A small contrastive audio-text model, trained from scratch: text encoder width 192.
Rows from block 3 of the audio encoder of a small contrastive audio-text model, named by matrix and row number. Rows with one number within an expert belong to one neuron, the router's apart. Each number is 128 + 32 x the weight over its row's rms, rounded and kept within 0 to 255. All counts start at 0.
Before each expert's rows are labels from the 100 clips, of 14848, where the router gives the expert most weight on average: "responds to" is what is common among them. Only what is clearly more common there than usual is listed. The data: short read English sentences (LibriTTS-R). In brackets: how many of the 100, against the usual share in percent.
# router: router (encoder.blocks.3.mlp.router.weight, 8x192), inputs 96-191
# up: expert up (encoder.blocks.3.mlp.up, 8x96x192), inputs 96-191
# down: expert down (encoder.blocks.3.mlp.down, 8x192x96, transposed), outputs 96-191

# expert 1
responds to: the word "i" (38 vs 18.1)
router.1 [103 125  51 153 157 103 195 112 104 169 169 172 147 146 133 130 118  89 150  73 123  98 123 189 111 138  69 107 145  93  94  97 163 153 146 132 155 120 135 106 156 112 113  77  86 147 153  88 102 105 121 110 173 106 153  66 114 101  85 102  94 119 130 111 151 126 121 110 102 174 111 130  63 163  97  98  70 134 198 147  82 109  90  89  89 148 175 102 161 122 159  92 138 123 105 142]
up.0 [164 119 196 129 109 159 148 124 128 126 127 104 143 110 113 117 118 127 143  96 118 105 139  92 172 125 101 123 104 103  62 197 137 107  95 147 129  41 143 168 104 130 137 154  94 169 145 121  81 134  75 107 120  97 102  97 121 101 136 106  93  93 117 115 137  93 139 131  82  80 160  67 110  98 188 133 158 167 154 153 104 114 131 163  92 111 119 178 132 112 158 176 136 219 146 143]
down.0 [121 141  84 161 106  90 127 175 163 144 212 113  82 145 157  92 165  87  81  97 120 105 136 176 138 119 163  97 179 158 199 123 116  91 145  66 135 105 148  95 135 127  92 135  66 177 164 112 112 109 126 176 134 127 127 141 132  86 118 141 148 135  93 115 142  75 102 194  52 159 128 156 107  72 178 143 154 138 156 153  80 171 161  94 163 122  81  88 131 117 126 130 125 154 196 178]
up.1 [ 63 121 111 100 142  69 139 144 140  95 144  82 133 150 135  99 145 162 118 126 149  67 157 101  97 115 130 149 136 143 129 112 119 136  91 115 101 125 143 148 113 121  83  84 150 123 110 208 125 137 129 106 180 121 123 112 174 183 131 130 100 100  75  85 138 105  91  96 147 114 106  94 167  81  78 143 108  63 123 131 117 168 182  75 161 120  95 147 112 144 163  88 130 145 126  99]
down.1 [ 94 149  58 128  61 138 137 129 123 104 197 109 146 107  54 151 136  87 134 113  89 164 115 146 161  96 159 108 211 130  60 117  85 117 100 188 116 143 124  88 145 132  97 135 132 121 154 115 113 137 107 182 141 100  51 142 172  87 127 186 112 129 144 149  66 124 116 122 128 118 146 141 120  81 135 109  55 108 192  79 121 146 160 138 135 106 154 162 103 157  55 127  98 154  70 163]
up.2 [112 106  73  97 101 119 147 112 143 113 166 162  89 205 118 105 110 157 113 181 106 158 136 139 113 128 158 102 164 112 137 113 113 195 167 132 119 126  84 128 154  99  79 110 124 140 128 157 132  95  99 159 122 121 119  75 197 124  81 197 129 186 126 103 132 137 155 133 178 210 130 134 147 154 134 115  73 122 165  84 119 116  74 179 142 134 124 133 127 158 143 128 154 149  83 227]
down.2 [ 92 133 180 106 129 174 142 120 130 169 120  72  86 108 136 164 110 119 157 107 110  98 155 126 135 136 137 115 141 176 120 125 189 157 127 188  92 118 179 153 142 124 115 118 163 182  85 133 182 120 110 191 137 112  74 123 101  65 157 103 159 189 107 183 113 149 146 141 189  55 160 135 150 112 140 102 159 154  66 123 143 108 124 144  98 127  96  98  74 134 140 132 134 104 153 122]
up.3 [ 86 113 103 135 103 128 134 121 138 108 130 154  88 145 126 107 108 146 103 115 120 167 186 142 138 137 145 103  99 115 106 142 137 160 152 121 148 129 128 103 132 122 102 108 122 109 150  58 147 139 119 155  95  99 140 101 152 117 111 157 146 171 156 156 147 133 100 173 125 167 145 156  87 165 117 112 103 133 160 124 164 115 117  71 113 121 106 127 145 185 128 125 155 132 103 168]
down.3 [105 167 192 109 115 141 127 128 135 124 170 152  88 125 136 138 131 154  96 123 207 108 140 104 137 169 186  70 112 136 116  84 115 113 143 143 102 176 122  99 155 122 150 152 192 158 116 127 182 123 178 165 123 168 128 147 157 109 202  92 133 147 129 152 145 117 150 142 125 105 151  78  97 132 150 104 192 160  87 112 156 155 144 120 120 145 108 141 130 173  78 170 179 110 175 117]

# expert 7
responds to: the word "of" (33 vs 9.7); the word "a" (30 vs 12.4)
router.7 [118 116 136 102 125 145  80 135 148 127 174 120 136 157 150 153 204 136 108 100 109 120 132 132 143 159 116 116 146 116  63 164 136 120 148 111 135  57 160  75 160 140  59 102 167 135 126  76 114 117 164 145 142  65  99 125 122 153 153 125 108 115 126 156 108 139 145 148  86  94 122 147 114  89 182 132 164 121  92 154 119 172  88  99 129 152 113 221 144 176 154 115 157 200 133 111]
up.0 [159 150 130 118 124 106  98 170 108  80 135  66 158  93  93 158 163 110 147 120 129 123 127  82 128  94 107 114 139 130 122 155 140  76  74 166  74 139 163 131 114 115  77 137  36 130 117 114 113 131 151 124 127 142 115 114 100 149 169 168 123 141 105  96 152  87 170 115 103   0 130 103 129  63 129 132 129 127  69 128  94 126  83 102 177 118 104 137  72 180 188  92 105 121 157  98]
down.0 [223  87 135 143 138 143 154  87  92 166 102 127 177 104 129 112 204 141 132  77 176  85  79  97 130 133 154 185 123 123 165 117 142 129 104 119  94  65 171 104 157 158 186 147 139 126  74 160 190 125 132 138 123 136 169 152 133 126 186 116 107 132 126 191 147 137 104  94 214 106 127 131  94  98 119 116 162  98 115 168 202 127  35 180 117 171 121 129 128 121  96 132 167  81 157 107]
up.1 [102 182 145 162 184 119  84 116  87 114  97  88 136 117 105  98 116 180  82 133 153 128 125 127  51  60 104 123 163 140 132 105 105 112 175 125  81 143  94  91 131 104 168 102 163 122 108 148 101 141 109 129 130 146 136 157 103  70  70 158 169 155  80  98 201 153 159 130  94 146 140 123 160 136  79 128 115 127  95 148  99  73 181 104 132 137 125  95 126 146  48 134 132  67 113 165]
down.1 [110 167 103 141 150 126 223 124  90 104 162 126  82 121 137 132 161 118 124 105 150  99 129  93  96 124 122 138 128 164  70 138 144 137 103 174  73  97 151 120 159 100 154 136  92 125 161 138 102 167 154 211 104 139 117  91 159 130 140 132 172  86 143 122 144 155 131 101  96 124 147 100 136  79 128 119 119 121 115 108 176 133 101 139 187 155  42 133 105 164 170 133 159 107 148 117]
up.2 [133  63 107 131 114 116  92  80 117 154  82 138 170 143 115 155  98 120 155 135 106 183  96 121 163 155 109  74 163 101 106 137 138  54 140 102 113 111 129 144 125 107  88 161 160 114 151 168 189  73 125 123 150 158 172  83 135 146 116 139  95  99 137 158 129 178 130  93 119  98 135  95  73  68 160 160 115 110 123 168 142 189 187 154 143 113 142 133 164  99 147 163  37 124 140 107]
down.2 [109 140 140 127 145 139 103 114 110 146 107 106 176 117  83 128 106  96 161  76 135 116 165 173 160 118  85  80  49  92 140 118  58 121 137  48 179  87 108 175 162  91 149 155 140  95 120 130 146  99 170  93 132  87 150  89 140 155 121 181 139  97  60  94 121 154  35 105 182 124  93 129  65 128 157 179 100 116 126 110 142  74 186  75 132  88 111 131 144 177 192 116  85 155 161  81]
up.3 [104  94 179 116  92 126 105 142  94 151 129 153 111 181 146 127 137 120 178  79 108 167 233  85 141  93  89 119 190 119 122 166 140 131 119  84 166  93 156 164 108  81 145 161  99  79 168 114  49 154  99 107  98  77 111  18  66  86 125 122 134  97 132 137 131 130 125 141  88 152 146 154  70  98 123 107 121 173 127 108 122 178 115  83 139 122 207 148 116 144 199 152 150 164  85 151]
down.3 [184 151 152 173 117 165  93 161 126 114 128 127  52 122 137 130 160 148 146 152 116 126  85 136 152 134 146 161 122 153 103 116 173  72 152 139 118 175 159 123 176 162 192  94 159 127 186 147  99 130 191 197 128 149 131 138 132 101 171 163 122 170 155 173 178 116 172 140  28 160 151  95 111 179 147 106 182 143 132 116 171 155 121  95  96 176 196  95 157 128 155 109 158 102 194 142]

# expert 3
responds to: the word "you" (50 vs 14.9)
router.3 [162 144 179 127 134 141 130 125 131 173 165 133 161 157 173 101  68  99 131  81  98 118  91 116  99 169  68 135 131 133 157  88  86 100  86 164 162 156 171 116 129 130 103 108 123 126 183  95  78 201 137 117 144 108 150 177 140 103 103  96 103 134 142 160 185 145  87 156  87 178 136 109 136 104 162 107  88  99 185  90 108 120 122 147  59 108 134 121 127 144 119 102 160 172 112 112]
up.0 [112 109  74  81 115 145 130 146 184 172 111 158 142 183  95 166 168 124 181  97 164 134 141 154 112 113 132 148 116  91  97 142 108  89  84 100 112 160 114 178 146 127 162 207 106 161 128 182 135  94  87  79 181 160 168  60 133 142 119 162 129  99 171 124  89 125 131  54 192 156  95 179 118  94 120 124 114  62 128 137 214 118 134 125 129 107  81 166 149 110  90 130  86 134 136  95]
down.0 [107 155 100 139 149  91  58 136 196 144  70 120 162 148 102 147 101 144 162 101 106 108 135 110 114 152 153  54 109 124 146 142  68 140 158 110 213  81 132 125 128 154 138 128 170 101 137 222 126 149 115  96 179 107 146  95 174 154 119 135 129  94 125  78  94 109 121 112 162 128 139 124 117 115 168 180 105  91  91  77 178  58 180 105 140  88 141 159 148 116 152 128  49  95 144 105]
up.1 [172 120  97 143 148 138 134 138 130 162 140 207  71 133 158 166  80 115 164 132 152 192 156 126 125  87 147 136 175 112 202 134 141 160  85 148 141 116 128 178 104 150 118 144  99 133 103 141 113 145 110 152 142 154 180 153  65 158 105 124 127 157 122 170 180 120 133 120 160 239  83 166 128 154 128 145  68  67  63 103 210 185 137 166 120 114 165 143 120 128  85 131 115 134 131 150]
down.1 [133  96 119 179 135  93 119  90 159 151  70 111 156  99  96 184 117 119 106 151 161 133 101 143 173 110 117 120 125 132 108 182 118 184  50 157 144 150  98 113  73 146 171 118  53 198 117 123 172 142  89  79  93 130 187  78 167 122 103  71 131 185 103 162 108 116 128  55 162 180 123 121 107 115  94 142 125  59  75 206  89 114 101 128 134  78  71 158 123 176 149 162 170 156 155 158]
up.2 [114 125 174 106 120 124 132  90 150 172 130 110 144 135 142 143 133  41 123  95 148 148  83  68 122 133  86  43 128 124 184 131  88 104 106  80 134  89 102 104 103 105 104 138 143 111 145 108 125  63  95 189  96 138 144 137 131  79  60  93 145 148 142 126 129 122  82 140 164 114 164  87  87 118 124 103  35 113  92  57 123 148 170 110 113 204 162 102  68 178 142 167 145 161 149 153]
down.2 [133 112  90 142 121 192 161 151 144 133 109 140 173 110  90 117 146 177 153 207 120 140 183  94 186 165 114 179 164 138  56 131 169  96  56 170  56 178 102 192 136 181 144 148  59 163 104 132 155 125 136 131 136 191 135 170 155 170 141 160 166 136  97 115 138 130 153 151 158 179 111 138 134 156 167 129 148  60 125 116 147 116 155 116 111 125 131 112 147 103 130 216 139 118 152 148]
up.3 [ 99 142  83  69 128 131 185 144  34 117  78 112  55 166 160  88 116 160 117 113  71 122 181 123 106 155 101 139 108 111 141 110  83 186  63 136 162 131  98 155 123 143 115  58  99 113 137 122 120 111 139 132 131  52  95  92 167 150 115 111 139 144  68 137 165 161 100 146 157 162  97 115 148 147 131 180 161  77 141  86 115 145 145 141 203 168 154 123 156 101 202  75 149 149  93  79]
down.3 [137 112  97 144  99  96  88 144 114 165 119  99  97 115 151 144 153 112 141 122 183 108 132  87 156 120 153 117 176 147 109 143 148 156 227 195  92 136 128 101  87 115 124 177  86 146 111 159 161 123 108 103 154 124 183 119 188 120 154 126 133 182 123 108 131  95 133 103 142 111 139  99 125  73 138 153 115 162  80 157 147 159 144 125 123 152 118 211 168 204 107  73 101 112 160 150]

# expert 5
responds to: the word "she" (30 vs 5.6)
router.5 [135 119 152 132 150 102 146 190 154 140  50 120 128 154 140 112 149 174 149 198 142 178 149  92 116 143 117  90  87 118 118 118  73 151 132 121 120 157  80  80 110 130 146  96 123  69 134 139 120  97 147 145 115 104 112 123 186 207 146 139 195  83 150 156 150 190  99  94 125  99  82 160 131 156  82 181  87 120 141 131 118 137 110  97 173 160 174  65 148 124 179 140  89 119 132 165]
up.0 [ 83 122 144 162 158 126 120 111 127 157 181 196 120 155 173 102 103  84 150  94 230 146 147 182 124  97 113 102 159  89 123 120  93 140 178  92 120 127 151  95 173 124 126 106  91 120 142  72 127 134 127 137 127 131 116  76 108  57 119 106 136 163 157 148 177 124 129 144 178  78 154 146  60 224 136  38 114 187 126  88 101  93 157  96  69 126 188 126 167 117 108 166 126 139  91 172]
down.0 [134 119  96 129 156 132  99 118  92 147 136 185 132 153 205 171 126 117 131  75 126 175 113 135 181 136 154 135 124 120 116  75  61 179  67  78 218 127 134 117 129  77 128  86 121 121 172  73 138 143 138 145 125  85 140 112 126  89  72 134  94 123 154 137 148 130  74 151  71 108 107 127 120 112 176 157 138 107 123  85  99 146 170 165 104 104 137 118 109 173 177 175 170 167 117 143]
up.1 [142  76 146 169  92 118 130 165 179 163 119 198 130 106 102 119  91 110 165  98 129 152 108 161 159 141 142 137 182 147  78 108 177  82 135  93 146 101 122 158 128 155  99 116  68 163 156 102 164  68 110 100 153 141 106  81  99 135 172 113  57 170  91  89  89 104 158 132 119 142  99 122  84  97 123 156 154 146 109 122 114  97 136 130  82  68 175 106 134  53 124 174  98 205 128 195]
down.1 [ 89 141 107 113  91 168 145 115 105  78  90 117  92  97 104 117 127 128 139 110  75 114 159  79 134  96 115  83 139 135 132 134 152 139 174  93  67 118  97 132 149 110 125 106  65 111 148 121 120 167 186 195  69  81 123 151 177 104 170 172 104  78 161 147 120 115 132  88 161 164 138  89  98  87 112 148  82 198 101 131  93 134  74 181 136 174 155 100 100 163 142  67 120 137 101 187]
up.2 [113 144 142 149 150 128  85 133 135 115 134 167 144  74 139 142  81  89 134 112 102 149  90 126 144 139 146 103  99 100 149 108 209  47 149 109  93 168 168 153 149 147  79 124 187 152  98 115 166 132 118 101 152 116 128 154  93 126 113 101 132 222 123 132  96 126 146 168 137 146 128  90 133  77  82 128 182 144  80 118 152 141 124 143 144 121 139 126 108 117 158 170 116 122 125 119]
down.2 [ 90 149 119 122  68  92 147 182 140  84 134  70  63 125  73 114  89 140  84 161  88 150 125 114 126 113  78 141 173 181 137 113 173 150 134  98 102 138  79 104 117 122 120  89  84 116 111 148 119 103  86 169 130 174 119 160 182 180 104 140 105  71 126 101 150  89 177 157 110 148 154 119 170 127  83 147 161 135 137 132 127 100  91 152 148 134 135 138 113  62 150  59 110 156 133 153]
up.3 [100  85 180 155 127 112 149  89 142  86 131 170 178 192 145 142 132  77 156  98 128 116 122  87 188 134 132 137 133 148 165 114 162 143 114  70 181  70  85 121  62 139 144 163  92 155 110 139 164 115 138  97 206  99 135  72 108 165 179  65  89 150 120 104 133  83 121 159 139 160 102 158  58 162 120  86 149  99 144 159 149 179 123 135  98  90 131  84 147  89 114 102 115 142  89  93]
down.3 [104  66 119 169 199 187 105 108 152 136 175 161 110  92 123  95 128 132 108  98 113 115  90 117 162 175 168 112 144 135 145 137 145 112 104 156  48 102 107 125 150 141 117 106 107 126 141  90 113 176 212 131 149  74  78 124  79 141 152 115 122 126 150 163 122  88 134 192  99  80 113  75 114 173  77  32 134 150 110 137 109  96  65 112  90 133 114 148 140 128 108 154 141 154  86 157]

# expert 0
responds to: the word "what" (45 vs 5)
router.0 [ 88 144 146 133 150  95  74 141 168  74 123 204 114 185 120 105 148 137 143  83 109 117 132 174  91 156  99 117  89 206 114 109 169 130 183 138 161 109 146 169 107 132 110 122 109  98 190 107 140 179 136 137 170 144  99 136  55  98 157 153 133 138 117 132 125 107 111 191  71 127 112 121  88 123 162 123 111  82 141 134 137 151  68 107  90 116 194 138 112 143 186  91 133 168 136 101]
up.0 [126  92  81 154 154 161 104 121 141 131 163  74  77 105  87 121 145  77 115 176 156 109 124 114  91 109 148 112 158 132  92 123 167  73 161 144 113 107 137 168 126 128 123 157 103 117 132 159 151 138 139 132 158 131 111 150 124  99 130 134  99 135 150 133  91 178 185 154  99  81 157  98 111 121  56  84 134 206 136 161  77  25 115  80 112 108 120 144 132  97 113 164 117 118  55 134]
down.0 [157 115 143 137 141 178 137 115 113  94 117  92 192 149  80  80 143 170 145 122 130 164 110 144 146 137 108 114  51  70  88 107 141 113  42 151 145 162  69 138 100 106 206 149 131 144  73 199 146 150  98  88 137 112 159 165 136 159  87 100 109  81 103 153  91 153 149 103 179  59  90 124 108 151  98 142 152  60 128 109 133 114 128 112 116 144  94 106 176 131 122 142 118 143 124  98]
up.1 [138 139 130 131 107  83 157 125  78 154 159 115 140  80 153 131 205 123 152 140 148  75 114  99  93  77 160 192  59 159 138 122 140 181 142 136 135 128 109 122 138 160 173 174 120  92 116 109 139 165 135 139 109 143 175 139 120 126  76  68 127 108 155 108 162  97 162 107 126  99 128 134 141 133  76 169 103 157 159 163 109  42  70 119 150 176 103 127  98 138  72 156 127 148 121  62]
down.1 [103 209  97 121 170 155 114 149  62 128 157 149 141 102  96 160 181 106  92 147 111 120  88 138  97 150 133 130 101  50 112 151 183 116 139 103 107 101 106 143 134 170 150 154  62 140 130 114 137 169 133 157  93 134 160 146  83 137 182  67 141 172 150 184 138 167 150 100 123 128  66 111 128 108  75 160 132  93  95  96 165 206 133 172 178  86 171 120 147  80 134 152 132 147 124 106]
up.2 [111 154 169 118 153 130 126 195 176  80  88 144 140 121  83  81 108 166 107 172 109 143 143 138 123 105  87  86  86 163  83 125 148 153 134  70 157 103 101 190  75 135 125  68 119  85 123  99  87 111 146  82 104 147 147  93  85 161 120 148 162  97 106  77 151 144  91 171 130 114  38 120 135 154 149 191 157  80  94 153 151 152  94 124 201  60  88  92 127 130 223  81 116 172 123 121]
down.2 [ 79  83 179 129 150 145 194  95 146 144 139 174 137 123  92 142 121  97 116 110  58 107  83 119  99 160 173 155 103 173 132 155 158 171  93 121 134  61 105 154 150 126 193 171 136 135  87  76 131 135 175 130 102 102  96  97 144 102  99 116 108 105 143 121  90 124 136 115 120 123 153 160 106 130 104 107 151 127  94 128 121 135  59 157 131 130 164 130  99  66 134 155 152 152 192 123]
up.3 [ 91 119 173  98 136  97 124 165 142  87 144 137 107 146 115  70 160 147 142 125 134 111 125 132  94 139  91 105  73 133  65 121 118 136 181 118 160  83 112 135 106 100 126  98  44 100 104 116 138 112 118 150 134 140 117 125  75 122 127 154 142  47 149 122 113 148  96 139 122  66 125 160  91 143 187 168 135  62 130 124 137 142  40 108 162 112 104  86 127 101 176 103 138 178  99  89]
down.3 [158 122 132 135 112 151 110 151 175 168 114 153 155 148 145 177  91  70 171 119 128 161 151 204 158 141 189 141 110 140 139  68 115  78 191 141 131 119 188 152 145 118  96 130 146 148 169  80 104 143 117 188 143  59 130  97  57 110 151 142  77 170 128 108 114 171 149 117 151 132 132 126 112 102 184 115 145 186  93 100 126 100 162 121 104 162 146 118 114 114  78 130 127 140 115 130]

# expert 6
responds to: the word "i" (38 vs 18.1)
router.6 [129 160 121 127 133 140 168 108 122 154 181  89  94 137 145 153 137  87 101 104 163 124 141 147 162 138  85 129 191  57 140 175  80 137  90 129 114 147 154 121 144 139 144 117 129 119 127  99 136 126 149 137 122 141  98 138  60 132 133  75 134 159 165 122 124  66 136 145 116 133 189 103 163 104 108  52 141 130 158  95 143 149 187 170 143 153  87 133 129  77  87 134 168 194 154 171]
up.0 [123 130 129 141 118  87 140 169  97 101  93 126  95 104 122 157 164 195 161 150 139 144  95  96 135  90 135 154 141 147 106 144 125  92 134 147  85 110 105 126 114 136  97 144 141 151 108 158 154  98 110 118 107 114 150 133  83 135 145 138 101 128 116 147  95 139 173 102 187 144 135 113 155 143  25  86 188 139 107 112 163 171  90 153 149 140 143 115 151  99 111 147 106 107 158 173]
down.0 [ 75 160 183 115  95 172 124 110 125 138 128  51 161 153  82 135 138 114 110 151 124 151 173 101  92  86 150  97  83  64 114 108  87 149  80 130 125 113 131 115 104 105 103 110 103 107 252 110 135 128 129 152  97 153  68 128  99  55 134 122 122 117  88 139 146 157  88 130  92 132 142 108 149 106 186 124 160 130  67 181 158 125 151 122 128  96 148 132 140 162 144 125 188 133 100 151]
up.1 [113 126 133  97 122 152  97 162  79 140 155 103  96  82 109 154 124  79 146 134 177 203 147 138 187  56  55  89 165 128 110 172 108 104 174  92 122 119 135 102 106 128 138 107 125 108 126 124 127 143  95  91 186 135  85 111  52 149 125 116 192 142 116 139 178  82 133 172 152 111 156 142 150 147 113  75 143 132 127 199 138 133 153 161 122 133 161 156 111 111 122 117 129 218  68 198]
down.1 [143 111 169 111  99 155 192  93 126  94 148 113 198 131 148 180 133 156 170 112  67 101 167 129 103 101 109  72 150  91 129 158 120  86 154 122  95 136 122 132  61 211 142 118  97 160 101 201 169 110  65  91 155 109 154 131 110 142 165  59 136 122 156  96 100 121 132 104 130 153 121 131 130 147 114 153 124 125  84 154 188 181 150 130  61 141 151 125 133  92  88 167 143 125 132  75]
up.2 [ 90  93 135 108 122 115 126  90 104 118  85  85 163 110  89  97 121 128 160 122 152 151 141 118 173  92 164 121  96 157  93 139 110  97 127 109 135  95  97 171  69 144 124 189 147  98 140 194 180 108 134  59 184  78 123  45 115 184 153 142  91 131  93  52 122 132  52 113 183 142 113 120 119 103 101 163 129 134  83  95 130 145 147 150 165  69 147 113 200 113 168 182  80 134  87  89]
down.2 [103  89 142 160 184 124 181  50 128 119 103 102 100  90 111  94 141 143 162 139 163 125 137 121  97  81 172 161 112 179  96 100 172 129 113 121 112 161 109 134 118 108  88 108 131 170 165 132 169  86 143 135 136 113 166 168 201  87 154 174 132  77 112 125 169  96 211 123 137 138  90  78 171 109 139 140 165 174  83  60 124 145 125  97  86  62 114 129 188 125 102 155 136 108  98 153]
up.3 [113 148 120  93  82 114 162 103 158  81 131  89  91  69 147 151 164 195 123 140 132 147 165 104  62 117  96 114 105  77 154  92 110 185  58 150 169 153 100 143 150 124 174 107 168 105 138 159 176 122 136 122 106 124 112 133 144 156 137 125 151 132 136 168  78 181 101  50 125 121 124  57 146 123  64 113 164 150 100  48 113 100  95 113 157 142  67 121 127 164 123 163 116  50 150 100]
down.3 [180 143 132 120 157 152  97 141 155 120 173 159  76 145 127 147 152 112 112 140 112 146  60 181 132 143  64 137  67  88 126 128 133 202 119  98 183 129 102  68 145  87  93 102 101 119 170 110  32 146 130 192  78 125  92 102 150 106  93 149 141 136 155 156 138 128  94 147 116  82 164 186 128 187 171 115 140  93 150  79  80 130 154 104 168 120 156 131  83 171 165 113 145 177 131 180]

# expert 4
responds to: the word "is" (25 vs 8.5)
router.4 [126 128 136  91 100 120  88 178  61 115  94 104 146 105 128 153  83 123 120 141 116 117 119 110 152 121 210 158 131 168 105 149 123 126  86 124  95 124  78 150 120 135 121 153 174 110  98 217 144 143 145 106 131 156 147  97 109 132  95 117 144 145 108  95  72 124 115 108 157 157  73 113 135  92 132 150 174 114  82 110 130 148 162 161 177 121 173  89 156 146 138 149 123 115 116 107]
up.0 [143 133 122 132 101  95 132 140 130  91  75 135  83 119 128 138 138 172 143 136  81 137 120  91  71 143 152 118 118 149 119 124  86 146  89 116 125 153  87 120  94  92 120 195 166  69 108 150 119 125 135  97 117 136 187 125 140 178  86 122 160 133 101 125 115 133 160 115 152 143 133 132 178 137  66 149 137 130  79 120 109 143 101 119 130  93 156 107 144  95  67 135 114  39 128 136]
down.0 [166 123  63 124 118 181 161 119 190 111  86 162 145 136 124 167 101  85 158  98 132  96 110  88 135 152 134 191 154 136 123 123 129 120 106 172  88 127 112 176 121 186 114 162 135 137 109 138 152 135 148 110 140 161 162 100  87 124 142 166 107 201 175  35 100 111 105 181 113 193 127 135 108 181 151  71  83 107 140 149 174 164 133 112 133 146 109 160 154 130  80 116 118 165 127 146]
up.1 [114 104 132  68  89 103 136 117 159 123  86 142 108 165  74  96 151 150 115 146 103 150 138  88  99 113 122  89  71 165  99 105  80 132  58 100 123 123  50 159  98 102  96 186 109 100 132 174 157 132 106 133 152 127 151 135 186 218  63 129 145  74 124 116 129 143 165 126 132 141 144 123 174  76  82 138 142 121 138  94 129 115 153  64 132  99 176 121  96 160 106 154  94  43 146  91]
down.1 [133 119  86 135 164 198 102 115 160 166 119 154 105  96 117 130 104  77 172  88 172 153 127  87 132 173 154 122 165 116 145 121 155  94 154 178 160 154 153 163 144  89 118 200 115 178  98 119 201 146  97 103 172 125 194  93 108  89 139  92  99 157 145 167 125 117 125  81 105 133 117 135 132 140 158 142 119 139 106 140 166 159 124 131 180 142 104 181 242 106 128 127 125 153  82  70]
up.2 [131 105 105 109 114 143 136 146 169 166 179 133 148 168 130 155 115 121 144 120 142 125 101 139 230 148 155 137 186 133 127 153 143 133 159 154 156 115 137 107 127 116 154 183 105 132 118 126 122  90 117 139 111 177  83 138  82  87 147 152  76 126 171 127  74 143 133 122 139 156 109 182  94 190 150 120 122  91 147 152 103 161 105 188 144 137 144 129  87  90 150 130 112 203 138 187]
down.2 [101 110 120  95 114  87 123 117 109  97 151  45 119 106  72  66 122 126 118 124 130 120 104 158 123 116 121  59 151 146  72 145 108 171 160  60 157  76 100  92  78  56 107 115  76 106 114 132  19 175  77 115  77 124  59 142 102 114 119 134 137  88 164  95 142 158 102 145 107  89 158 131  70 131 111 108 102 144 138 188 100 118 102 145 110 100 200 125  63 123 125  89 146 128  38 145]
up.3 [113 125 125 155 133  59  83 106  71  92 115 120 101 105  86 119  79  96  99 131  95 115  92  84 171 111 100 139  66 132 175 149 169  74 168 121  88  97 160 144 108 147 113 104 102 202 127 108 113 105 133 102 167 129 132  98 120 133 108 113 102 124 117 105 152 134 124 115 114 127 148 131 131 122  78 126 103 180  68 103  95 146  91  40  94  62  92 139 111 105  74 105 139 146 139 113]
down.3 [150 162  98  87  77 103 167 160 108  98 109 141 142 147 109  98 184  84 150 170 111  75 158 119 118  97 164 103 128 160 152 195 130 128 134 117 119  95  92  61 140 113 140 138 105 100 121 133  91  98 124 146 130 176 176 107 100 158  70 147 151 119 120 114  87 194 172  92 124 161 133 163 102 104 117  85 148  92 178 162 132 146  95 163 140 177  88 102 132 107 146 138 191 119 148 197]